Weights of a small model that answers yes/no questions on an image's attributes: fusion encoder layers 8, trained on telescope images of galaxies (Galaxy Zoo DECaLS).
Rows from block 9 of the image encoder of a small model that answers yes/no questions on an image's attributes, named by matrix and row number. Rows with one number belong to one neuron. Each number is 200 + 20 x the weight over its row's rms, rounded and kept within 0 to 999. All counts start at 0.
After each neuron's rows are labels from the 100 images, of 14848, where the neuron reaches its highest value: "patch colour" is the nearest of a few named colours to the mean colour under the peak. Only what is clearly more common there than usual is listed. The data: telescope images of galaxies (Galaxy Zoo DECaLS).
# fc1: MLP up (encoder.blocks.9.mlp.fc1.weight, 960x320), inputs 107-213
# fc2: MLP down (encoder.blocks.9.mlp.fc2.weight, 320x960, transposed), outputs 107-213

fc1.199,189,178,165,142,190,169,174,212,173,208,167,182,191,189,195,213,186,219,213,214,211,204,229,219,202,227,196,188,179,202,186,215,189,175,229,206,223,236,196,186,220,239,186,206,203,223,239,232,197,218,208,182,187,247,175,189,181,204,201,201,171,216,186,213,177,202,195,201,188,193,237,193,211,215,258,207,192,181,215,239,189,182,205,197,199,194,195,212,165,181,202,223,192,194,173,187,202,238,199,158,203,184,232,204,189,215,201
fc2.199,182,208,212,223,197,193,191,223,229,219,207,168,204,190,196,214,184,201,193,181,166,242,221,202,215,202,196,211,194,209,211,173,215,201,213,162,209,244,213,188,194,199,262,192,198,187,167,270,222,174,189,184,199,198,208,226,197,184,210,202,207,241,191,227,179,192,206,214,185,195,214,211,174,198,221,200,215,190,185,222,214,181,190,197,203,211,202,242,185,183,189,182,194,214,162,216,215,191,194,205,216,227,205,228,211,179,212
patch colour: grey

fc1.339,217,211,221,205,182,211,186,179,218,208,215,203,199,188,220,202,181,177,227,196,175,191,241,168,210,207,206,211,194,177,211,216,198,197,184,187,178,179,181,220,214,199,190,219,182,208,172,163,204,216,217,208,202,234,197,219,213,217,180,198,198,202,221,188,210,175,227,187,209,201,237,191,182,184,200,186,175,213,227,189,208,221,219,221,227,219,222,216,187,251,266,197,185,158,230,199,190,168,182,190,185,183,206,212,197,197,184
fc2.339,189,227,192,183,202,201,208,259,224,180,190,233,187,215,203,189,195,187,203,206,212,208,193,213,215,185,174,216,206,223,198,204,235,184,218,214,193,218,209,250,184,201,215,182,203,182,186,224,215,203,151,198,219,210,185,173,203,184,174,209,185,195,188,214,211,200,200,193,208,182,195,211,188,203,196,212,170,181,206,193,227,197,181,181,219,194,208,228,173,195,202,193,176,222,196,178,189,219,202,192,217,245,195,249,228,202,213
patch colour: grey

fc1.295,191,214,193,195,193,188,205,165,225,238,147,207,192,226,216,172,209,212,220,229,221,181,231,227,198,211,215,191,195,200,208,236,178,199,216,178,207,196,196,206,216,189,228,250,219,177,176,219,196,200,196,227,221,205,186,200,205,197,176,216,161,199,196,194,186,197,197,167,223,209,192,199,193,226,223,191,194,212,217,229,162,186,233,226,213,203,193,187,181,225,238,188,186,162,202,196,178,215,208,202,176,204,176,193,203,217,205
fc2.295,201,183,218,184,208,219,208,195,192,192,180,188,187,203,218,207,172,192,218,197,209,171,194,206,194,180,210,224,184,219,218,180,203,178,194,204,194,186,192,187,213,194,188,197,191,158,174,210,199,194,210,152,183,177,174,200,200,204,225,215,207,211,193,164,212,221,180,221,209,212,206,203,183,201,176,177,208,167,166,202,160,187,174,190,203,179,202,203,238,204,212,239,208,215,206,204,206,197,165,205,229,193,219,231,190,198,182
patch colour: grey

fc1.139,169,207,194,204,214,225,218,182,184,205,180,167,177,211,201,205,203,195,209,202,198,178,249,196,202,221,195,191,200,229,194,228,196,180,206,189,218,221,229,213,238,197,181,230,193,176,198,205,178,212,216,179,220,193,205,179,193,214,190,235,177,194,211,188,189,167,182,195,206,181,233,177,166,172,230,170,213,175,207,230,197,180,206,217,206,199,184,190,186,180,228,179,201,196,187,167,221,232,204,190,214,199,171,173,242,197,186
fc2.139,217,199,215,203,179,206,229,183,205,210,221,200,174,182,174,224,190,224,220,197,201,215,194,221,248,171,208,178,190,189,158,212,183,219,205,196,184,177,207,188,193,232,199,240,205,199,215,192,176,213,236,185,208,158,190,210,207,155,242,198,226,187,230,189,212,184,222,197,171,220,201,202,194,186,184,198,185,210,196,212,163,191,193,248,184,184,221,174,195,250,236,227,168,214,213,227,214,184,143,194,183,212,179,212,146,187,203
patch colour: grey

fc1.278,201,228,177,192,212,172,183,196,196,201,144,194,230,209,230,223,177,177,207,207,233,193,216,228,229,171,205,210,212,154,221,212,194,196,187,166,193,189,206,172,199,197,213,180,211,205,203,190,196,185,213,200,201,210,193,216,214,240,190,223,193,209,171,207,215,166,168,230,211,189,208,198,235,196,205,155,207,229,206,176,183,177,208,204,172,201,191,197,216,218,198,170,249,190,207,165,183,195,181,186,203,215,171,204,196,192,209
fc2.278,183,202,169,219,207,165,195,204,230,181,179,214,207,209,204,232,213,183,163,153,203,198,228,199,191,205,184,236,220,224,199,185,198,249,200,196,256,223,236,208,200,218,202,190,209,206,185,180,224,182,214,205,190,216,221,207,188,156,164,180,210,185,197,214,184,225,227,194,203,201,221,221,176,244,179,183,205,203,195,223,218,175,173,176,187,209,222,196,183,183,188,177,182,220,224,197,193,208,214,171,226,174,175,234,190,214,165
patch colour: brown

fc1.606,203,201,252,219,167,186,159,170,191,223,215,203,168,201,233,251,204,206,201,161,213,200,204,183,197,198,219,191,241,191,219,201,206,192,202,200,203,207,217,228,212,177,201,229,207,245,208,205,209,212,180,211,193,221,159,203,203,207,175,222,195,217,219,223,226,198,216,224,204,241,221,227,211,181,234,170,178,210,228,205,189,187,226,210,202,216,187,159,201,211,205,213,208,178,206,196,192,195,197,201,214,174,171,189,192,176,178
fc2.606,191,193,210,195,207,230,210,212,224,210,216,218,187,180,184,231,218,193,212,208,148,208,219,207,207,183,192,232,211,206,207,218,209,179,215,207,154,182,172,206,202,203,219,178,181,195,175,228,195,218,173,232,139,212,212,189,222,161,190,172,194,203,228,213,140,212,184,211,168,193,205,197,213,189,182,263,172,228,217,202,173,216,179,202,189,197,201,212,210,204,227,202,206,181,186,199,177,207,203,203,198,187,221,205,192,155,183
patch colour: grey

fc1.274,181,205,218,237,209,202,213,171,168,217,176,186,254,200,180,238,221,204,216,198,201,194,197,193,194,192,214,221,162,198,231,192,229,193,198,185,196,188,226,172,222,212,180,241,213,228,188,196,172,216,184,230,234,214,170,207,243,220,157,190,182,178,213,214,234,195,218,169,176,220,190,227,194,229,189,210,232,251,198,196,209,190,230,217,183,184,198,197,222,197,229,168,248,188,228,178,205,258,223,180,178,206,190,206,222,197,157
fc2.274,195,216,197,238,194,189,213,222,222,170,221,241,180,216,185,207,209,181,191,207,198,211,217,213,196,246,231,194,176,199,230,203,197,208,220,207,185,226,232,225,169,170,203,234,213,179,218,228,223,182,194,208,212,214,165,160,206,168,187,208,177,182,186,218,191,170,244,157,203,210,208,179,229,181,198,206,213,218,206,205,168,205,204,198,180,189,254,164,197,202,211,216,213,217,206,216,217,184,188,187,177,175,187,201,218,186,189
patch colour: brown

fc1.210,196,185,256,198,128,192,205,202,216,216,188,199,182,200,212,203,214,185,198,218,192,220,204,229,185,210,186,206,204,215,225,197,178,206,215,177,189,204,225,193,173,195,214,246,192,208,158,190,227,183,240,195,185,212,189,238,231,210,192,195,193,194,227,242,187,160,204,195,218,205,192,182,193,207,194,230,200,181,187,231,211,194,221,234,229,183,206,196,175,232,226,186,203,222,187,193,200,211,201,191,163,157,209,197,197,177,187
fc2.210,200,188,195,175,213,200,219,203,167,212,184,228,188,192,159,221,214,194,238,253,212,202,196,187,213,219,241,214,204,197,197,190,168,166,218,196,203,184,230,196,201,174,205,185,217,205,219,202,179,178,205,190,216,208,223,179,215,203,200,196,194,200,205,198,184,192,201,185,200,207,209,194,182,148,164,248,240,176,211,217,158,214,207,213,213,198,220,174,183,176,213,214,204,237,173,194,184,210,198,196,177,182,228,186,209,169,211
patch colour: grey

fc1.735,206,196,174,222,192,165,224,197,195,198,223,202,187,204,171,197,199,240,209,187,190,217,224,234,223,171,181,211,192,188,170,208,173,187,208,218,219,217,228,227,208,188,208,231,188,227,205,204,211,206,165,215,229,198,196,219,241,211,219,213,191,185,182,191,192,197,186,192,211,187,171,186,193,206,225,218,178,197,200,188,210,200,219,222,204,203,209,187,233,196,188,185,213,212,218,183,210,209,188,190,190,246,198,195,195,189,199
fc2.735,169,185,214,198,203,196,217,190,214,217,186,174,205,209,199,223,171,167,188,216,188,148,222,155,169,234,219,196,179,184,201,197,218,217,195,188,191,182,183,239,188,194,199,175,196,182,195,194,217,186,188,157,194,175,204,172,193,217,225,244,210,221,217,198,179,176,180,237,226,210,235,205,167,203,203,205,216,199,174,202,190,201,158,179,185,202,206,217,213,187,155,217,206,194,198,190,208,186,210,141,231,215,212,184,206,211,195
patch colour: grey

fc1.171,198,191,201,206,224,191,192,186,194,218,207,184,238,224,172,161,181,224,202,190,209,175,146,234,216,216,190,196,190,182,209,211,214,226,203,214,183,185,220,214,248,242,195,200,201,222,214,223,162,179,197,219,195,200,189,194,235,190,234,208,171,195,198,205,228,190,179,175,189,231,220,186,204,220,250,216,234,190,191,179,193,234,183,200,231,211,197,201,201,177,168,199,196,209,203,195,199,210,209,176,224,196,198,209,214,200,202
fc2.171,221,169,202,216,168,198,207,202,174,237,193,167,204,175,202,194,195,214,192,177,187,221,221,212,205,187,202,213,209,207,207,192,194,196,181,166,228,242,198,179,195,169,187,196,155,207,149,224,215,181,183,223,225,198,148,217,224,203,212,204,236,227,177,202,206,233,206,218,195,205,212,213,253,217,178,209,227,214,207,228,209,186,206,192,185,221,195,199,210,216,208,190,187,224,226,170,200,229,190,188,194,204,208,212,191,207,230
patch colour: grey

fc1.147,195,181,225,241,176,188,210,177,191,219,174,205,164,189,261,185,207,192,211,238,182,233,179,223,184,197,233,222,183,171,193,184,201,214,211,197,204,210,187,254,184,193,209,208,187,186,195,188,210,193,162,192,192,201,199,239,178,201,175,186,164,182,209,234,208,143,174,209,207,217,199,206,195,203,192,208,190,178,224,191,220,194,230,237,192,214,157,196,202,204,196,203,189,168,228,192,184,199,164,193,182,188,202,179,218,199,209
fc2.147,217,179,205,206,213,171,220,176,192,207,201,220,212,206,192,197,217,172,206,256,213,201,207,186,216,226,220,231,201,164,212,178,161,199,210,210,217,199,236,182,174,180,179,215,196,199,195,197,185,201,211,207,203,229,195,184,184,183,204,214,194,149,217,217,180,170,223,159,230,218,203,191,209,163,166,192,218,188,187,200,183,205,184,191,220,208,226,179,179,161,192,216,181,205,177,202,205,206,203,180,164,167,220,206,231,213,196
patch colour: grey

fc1.167,202,164,226,213,209,177,216,205,176,202,195,229,218,217,195,206,207,188,219,176,224,198,178,176,187,222,185,183,178,184,216,236,218,218,201,214,198,222,228,205,208,220,175,235,187,187,217,176,212,187,194,210,188,216,186,202,207,202,202,233,186,207,212,225,196,195,183,177,204,193,184,209,192,185,198,201,191,209,203,237,229,223,237,235,205,203,192,219,203,203,234,226,199,203,236,189,213,204,164,189,174,237,202,196,226,233,155
fc2.167,236,207,229,206,205,217,209,220,196,229,223,166,187,206,189,199,186,200,197,214,213,177,171,224,217,213,231,208,222,182,224,205,201,180,213,224,179,204,196,182,203,164,184,175,187,185,220,221,191,190,211,207,176,197,189,187,230,159,191,182,203,170,209,215,191,196,219,220,183,202,204,193,231,187,164,183,222,228,243,224,206,213,224,250,169,205,221,189,237,178,211,193,198,202,195,204,164,207,190,222,169,196,191,188,216,180,260
patch colour: grey

fc1.454,175,226,226,201,200,186,190,193,206,181,176,177,201,180,199,214,215,233,180,214,240,175,204,215,212,218,203,214,195,208,212,211,215,189,230,245,193,183,193,173,221,177,162,204,194,190,174,242,167,225,194,250,216,231,204,155,206,171,231,183,176,212,188,192,199,211,180,194,204,193,225,173,204,201,214,225,212,245,203,232,179,231,192,213,186,203,222,230,203,200,231,242,227,181,211,196,182,206,183,221,206,206,197,205,205,164,198
fc2.454,184,218,195,210,216,185,190,183,209,198,235,217,186,178,197,218,194,212,163,209,187,212,212,208,205,167,226,184,169,206,204,223,196,200,209,193,178,219,226,216,191,201,200,208,196,192,193,170,196,225,170,226,205,200,199,202,186,191,208,193,194,189,189,179,230,213,237,226,199,207,211,174,242,246,234,183,155,200,206,184,193,195,210,198,218,197,186,211,163,237,203,196,205,251,220,237,237,230,190,182,216,195,225,223,223,184,197
patch colour: brown