Weights of a small model that answers yes/no questions on an image's attributes.
Model: 9.71M parameters, 64-pixel images, encoder arch convnext, encoder norm layernorm, encoder activation gelu, encoder patch size [4, 4], fusion encoder width 256, fusion encoder layers 8, fusion encoder activation quick_gelu.
Rows from block 3 of the image encoder of a small model that answers yes/no questions on an image's attributes, named by matrix and row number. Rows with one number belong to one neuron. Each number is 200 + 20 x the weight over its row's rms, rounded and kept within 0 to 999. All counts start at 0.
After each neuron's rows are labels from the 100 images, of 14848, where the neuron reaches its highest value: "place" is the part of the image that holds the peak. Only what is clearly more common there than usual is listed. The data: telescope images of galaxies (Galaxy Zoo DECaLS).
# fc1: MLP up (encoder.blocks.3.mlp.fc1.weight, 480x160), inputs 0-159
# fc2: MLP down (encoder.blocks.3.mlp.fc2.weight, 160x480, transposed), outputs 0-159

fc1.367,191,194,221,214,176,163,223,200,187,202,241,174,203,205,196,169,173,227,209,242,239,180,181,219,180,189,219,166,204,220,174,207,163,195,225,219,178,191,191,179,184,205,211,196,179,209,198,199,180,187,230,241,162,179,182,199,214,201,201,201,198,221,198,185,189,214,199,217,204,226,211,197,242,206,181,220,192,212,205,240,206,193,181,203,215,209,185,190,196,182,206,229,186,198,196,196,150,223,203,207,242,226,196,174,203,174,227,167,193,176,198,193,196,217,215,209,201,223,184,208,190,231,183,219,190,230,189,213,204,231,190,171,180,204,214,226,211,191,160,186,195,264,215,198,217,164,211,211,221,192,213,196,212,187,221,190,190,191,161,175
fc2.367,193,195,207,187,225,226,180,183,208,185,187,186,196,195,219,203,198,193,165,161,212,191,195,232,206,173,186,193,199,206,215,181,211,215,177,217,191,196,181,195,190,220,212,191,218,176,198,223,191,177,209,179,181,160,192,204,196,165,213,211,194,206,225,180,226,213,228,203,224,189,198,171,195,170,171,193,213,205,183,158,182,206,174,182,185,188,196,184,224,163,214,241,233,221,205,231,198,182,196,200,187,155,217,185,145,208,188,210,207,215,138,243,201,229,144,217,202,194,181,200,192,180,187,205,214,189,185,220,226,199,212,196,217,217,223,211,240,198,189,192,198,248,213,176,197,221,208,224,198,223,209,182,203,161,212,209,200,171,199,194
place: middle right

fc1.180,188,200,192,205,185,198,198,164,180,205,168,186,211,204,174,196,193,210,179,204,198,209,232,183,215,166,205,184,229,236,227,207,205,176,206,193,209,207,170,217,202,166,203,181,188,182,182,204,202,213,177,211,203,204,208,211,179,173,166,217,193,228,195,199,181,199,186,186,179,179,248,264,197,208,179,238,202,185,156,202,203,195,183,213,215,188,211,234,197,187,214,197,187,194,224,183,208,229,239,192,208,168,182,196,188,224,232,187,175,196,199,208,153,199,247,220,179,219,228,171,212,194,239,189,209,233,194,208,193,194,198,219,235,204,165,198,178,196,183,195,201,185,193,184,190,217,204,234,210,189,222,196,226,238,224,239,179,203,201,214
fc2.180,214,220,171,184,196,188,179,194,209,224,208,181,193,174,149,201,220,227,196,195,224,195,211,211,194,184,236,233,193,210,177,205,198,210,178,208,200,199,197,160,207,198,207,220,221,236,171,164,188,221,188,202,154,226,208,185,183,210,198,175,185,187,173,162,198,184,216,209,226,217,180,171,212,166,200,202,236,203,192,201,158,198,172,229,183,178,213,193,216,201,208,154,220,189,217,182,200,165,207,196,187,198,200,163,204,187,153,178,182,211,214,216,217,215,183,218,202,180,252,224,196,191,215,222,207,191,202,178,216,200,194,202,198,176,218,183,188,221,187,219,231,187,242,173,180,172,225,210,196,193,186,187,188,217,224,227,213,225,216,200
place: bottom centre; middle left

fc1.204,167,171,268,166,183,217,240,194,187,165,185,200,213,179,199,179,183,174,179,169,207,203,219,206,181,212,201,218,208,193,179,198,196,186,234,191,208,219,212,174,218,193,179,202,180,190,213,195,189,229,207,233,165,192,215,196,193,210,176,182,178,197,222,210,214,180,215,219,170,152,208,201,214,201,183,209,203,209,205,208,224,195,200,252,190,226,234,192,237,182,198,225,204,180,210,167,181,209,212,180,211,212,211,185,195,208,175,169,204,201,204,176,197,250,201,207,196,200,197,210,218,198,192,197,193,184,210,208,180,190,223,217,217,197,183,230,196,203,241,182,202,221,204,193,220,166,220,222,185,223,174,200,166,144,188,214,210,221,199,230
fc2.204,222,208,216,218,231,189,193,235,211,217,207,206,220,200,214,210,192,205,175,215,229,171,216,197,210,181,206,182,236,199,206,191,177,243,194,216,212,216,199,178,234,191,185,224,193,231,190,208,264,189,194,197,231,200,157,183,208,212,204,187,206,195,201,168,195,181,162,198,193,167,185,202,207,227,203,203,201,211,197,213,184,178,208,194,180,184,205,214,218,180,185,176,161,163,169,208,194,179,196,215,183,162,194,198,193,179,202,212,213,213,202,172,154,222,213,190,189,204,164,192,216,219,209,155,177,251,174,193,195,219,202,207,190,236,180,204,196,188,205,186,192,215,173,182,195,207,213,203,241,212,186,200,225,197,189,143,183,217,217,167
place: top left

fc1.401,193,189,196,215,179,215,206,146,165,182,192,217,210,213,246,164,177,164,213,204,185,186,224,211,191,203,224,234,214,206,183,215,183,195,212,198,216,193,214,177,215,231,228,180,175,250,224,198,180,219,189,207,185,202,214,205,167,199,210,193,227,206,213,206,227,193,188,200,225,216,201,170,225,205,203,212,244,206,181,229,206,185,158,170,166,190,200,215,176,204,177,194,172,204,188,190,176,218,203,189,200,209,192,188,182,196,198,222,225,186,221,189,244,196,201,224,173,198,228,171,210,217,198,183,231,210,210,204,216,204,199,177,214,156,201,217,208,211,195,179,165,188,223,167,219,230,193,207,221,192,191,155,181,192,225,212,164,205,194,225
fc2.401,208,167,195,204,201,202,196,186,176,166,154,176,189,200,186,188,191,198,217,191,193,222,191,177,207,203,203,190,189,238,191,200,205,190,184,231,225,187,203,187,221,172,190,246,186,210,230,179,182,174,172,212,212,177,214,178,244,176,187,241,180,201,178,194,176,229,172,190,187,207,205,213,196,215,231,219,176,220,218,194,212,186,175,202,212,234,159,188,223,205,180,184,175,266,225,184,218,210,194,172,220,176,205,224,181,216,216,197,196,178,248,205,183,237,231,207,210,208,223,217,208,189,199,179,234,199,200,208,234,173,219,201,185,221,197,197,202,180,229,207,200,166,225,187,195,203,195,209,203,194,193,175,200,228,209,204,190,180,210,231
place: top left

fc1.478,223,187,226,195,223,213,172,211,172,189,240,189,194,219,208,214,196,193,196,221,228,195,153,225,198,240,214,210,212,202,227,192,193,228,196,216,200,153,200,191,200,166,187,206,191,223,212,202,205,231,218,194,211,194,179,218,194,227,196,145,189,213,212,191,182,217,209,227,177,176,198,183,207,228,205,174,182,215,198,213,185,165,185,201,177,198,189,207,173,153,201,186,202,206,212,209,210,170,242,235,211,178,184,188,238,214,208,219,199,172,190,190,229,220,205,219,217,214,189,188,206,211,168,173,221,190,177,175,224,199,204,210,198,185,207,235,195,201,214,222,196,141,219,208,180,220,183,177,196,175,192,179,201,214,201,217,160,155,206,210
fc2.478,186,201,226,170,187,182,174,188,233,236,200,183,222,158,180,202,212,198,204,211,182,174,209,194,174,169,203,175,206,177,202,229,175,197,173,191,205,225,187,188,199,208,198,255,221,218,182,178,197,209,208,201,229,206,153,224,199,192,207,216,211,202,206,230,228,232,214,235,188,211,181,259,186,213,185,175,213,208,188,228,170,222,200,188,190,202,206,191,236,193,198,170,172,171,189,206,231,186,226,193,213,196,201,222,173,180,162,176,183,212,217,197,177,222,207,182,233,207,194,189,214,229,218,197,204,219,217,211,215,204,193,221,191,162,198,195,171,230,195,215,190,209,211,190,233,188,219,206,213,157,207,222,181,200,202,170,190,203,225,224
place: middle right

fc1.199,218,225,192,241,217,172,225,182,151,187,193,202,240,193,199,231,204,190,202,200,191,202,224,207,207,205,186,180,196,201,176,203,203,193,232,205,192,188,190,222,229,184,185,204,208,158,223,155,182,178,215,178,217,194,197,229,201,201,241,210,191,229,183,203,229,223,187,227,231,238,198,192,231,211,203,176,210,189,181,198,206,170,192,174,179,191,197,201,211,202,212,189,219,196,183,156,187,178,176,162,200,234,179,174,222,211,215,200,182,181,219,188,189,228,197,220,181,215,217,196,198,193,180,179,222,221,203,209,156,199,183,212,185,177,194,189,185,169,204,259,166,213,207,172,219,174,203,224,215,225,177,216,212,203,222,189,204,179,179,217
fc2.199,201,217,181,192,176,212,208,171,181,173,161,210,176,236,256,178,203,188,195,185,184,182,193,180,200,219,191,180,192,205,145,179,194,187,215,181,195,198,213,225,158,219,192,221,178,189,181,224,215,172,212,212,196,211,200,176,175,190,181,199,180,210,238,178,241,201,223,195,202,169,205,161,189,209,218,228,228,203,191,161,170,203,205,227,215,188,223,184,179,201,185,190,187,239,218,218,144,226,202,210,213,188,195,225,224,199,200,233,224,191,224,241,198,215,190,175,183,201,203,204,189,186,205,176,179,191,208,218,198,190,209,187,202,197,183,188,172,183,232,150,210,208,220,186,195,196,192,205,206,178,206,199,231,220,165,200,200,207,198,211
place: top left

fc1.156,176,180,181,197,178,185,214,189,186,186,165,188,198,211,193,194,187,192,186,199,216,198,206,221,173,177,229,192,205,200,181,220,214,188,215,197,178,199,190,175,175,174,195,189,222,206,221,226,172,245,199,212,195,220,197,195,193,196,194,155,149,238,214,160,223,194,189,244,198,187,206,216,169,210,183,207,171,182,220,212,197,182,224,199,177,163,174,221,216,212,189,215,222,231,218,217,222,219,190,193,183,200,194,252,221,210,185,185,213,195,210,191,183,216,178,182,174,223,209,200,243,211,210,183,198,210,188,198,226,225,218,197,184,203,185,206,189,173,188,224,188,181,197,203,215,203,202,168,200,212,192,162,165,238,200,219,175,192,240,259
fc2.156,208,210,224,196,202,225,201,201,188,187,227,202,197,193,194,186,192,193,188,193,174,189,232,226,208,187,180,184,215,211,213,204,186,205,201,195,157,213,204,171,198,165,200,172,184,221,168,229,215,192,190,244,225,243,169,197,181,194,166,148,214,199,154,173,194,199,176,199,188,194,182,236,200,204,209,246,197,210,206,189,190,228,245,192,191,197,221,216,212,201,194,214,176,213,220,179,209,212,213,156,203,147,162,195,218,184,201,200,230,197,221,180,191,249,209,195,203,207,202,181,152,205,196,172,182,234,153,213,199,197,216,204,196,185,238,189,196,183,194,201,196,205,190,194,200,212,206,183,209,181,173,186,202,201,233,218,208,220,183,201
place: bottom centre

fc1.424,206,191,180,197,197,214,203,181,161,198,189,218,205,200,166,202,177,153,207,215,245,202,173,223,190,194,177,206,206,183,216,207,233,204,224,215,206,209,198,198,197,209,220,213,188,180,167,186,198,229,182,213,188,192,216,249,174,212,204,206,167,193,187,156,211,220,189,186,204,187,219,221,181,229,191,192,182,181,156,180,195,194,218,213,179,202,180,225,194,150,196,209,189,229,201,168,213,185,214,211,234,222,173,190,162,203,180,203,183,213,163,193,184,193,211,198,219,203,233,213,179,204,234,221,190,211,211,217,235,228,208,191,211,220,190,211,196,172,196,233,179,216,198,183,228,203,201,156,210,203,172,187,172,232,243,177,227,187,210,194
fc2.424,181,188,204,197,192,190,174,204,184,242,186,210,200,183,204,184,236,215,217,187,197,206,173,271,226,222,181,233,215,200,233,196,207,229,208,194,199,208,193,200,211,176,191,231,189,214,178,200,225,184,205,195,227,232,205,223,160,200,181,166,202,236,197,178,212,254,177,211,189,203,201,215,196,181,213,176,210,200,206,224,200,182,209,189,171,211,234,214,186,228,193,220,196,226,233,183,180,214,184,190,197,197,203,240,198,183,181,228,169,177,221,215,223,221,192,211,185,199,190,192,214,172,216,185,167,215,198,166,205,162,209,159,167,191,187,196,205,200,190,219,177,189,166,178,183,220,221,176,213,200,211,180,188,213,215,203,166,217,223,202
place: bottom centre

fc1.414,196,194,171,189,203,228,176,171,159,175,172,182,204,190,175,212,201,205,179,193,209,192,179,217,185,188,201,179,192,170,200,190,200,207,212,188,193,164,194,197,206,199,194,175,212,219,224,199,190,228,212,170,216,184,176,235,203,180,213,217,201,246,232,210,235,189,207,155,180,206,218,175,219,178,207,198,170,206,189,219,206,230,181,206,209,213,214,224,234,176,190,237,200,235,225,185,226,182,182,200,221,198,204,215,202,181,201,174,222,181,200,208,185,211,223,195,201,228,189,232,178,205,200,158,170,203,160,214,169,180,227,205,183,205,176,203,178,235,199,192,193,206,198,174,192,185,201,201,220,227,191,168,215,232,244,180,216,228,154,203
fc2.414,206,220,207,213,203,232,216,189,179,217,193,210,192,193,197,229,216,210,198,226,216,197,245,223,172,209,181,183,223,235,186,185,181,193,178,170,208,199,204,208,184,186,156,221,181,184,207,223,206,205,179,147,230,189,228,202,178,216,164,197,203,179,152,216,223,212,195,230,214,193,180,203,191,231,203,195,190,167,203,221,202,198,212,199,216,194,209,205,211,207,179,146,164,174,167,206,194,200,188,191,190,214,179,203,210,211,239,207,159,186,196,214,170,218,179,205,232,170,193,169,230,197,194,177,164,214,205,160,210,206,191,171,226,186,203,183,163,209,221,178,196,192,181,185,190,197,175,190,223,177,216,207,201,238,172,187,203,211,202,183
place: top left; top right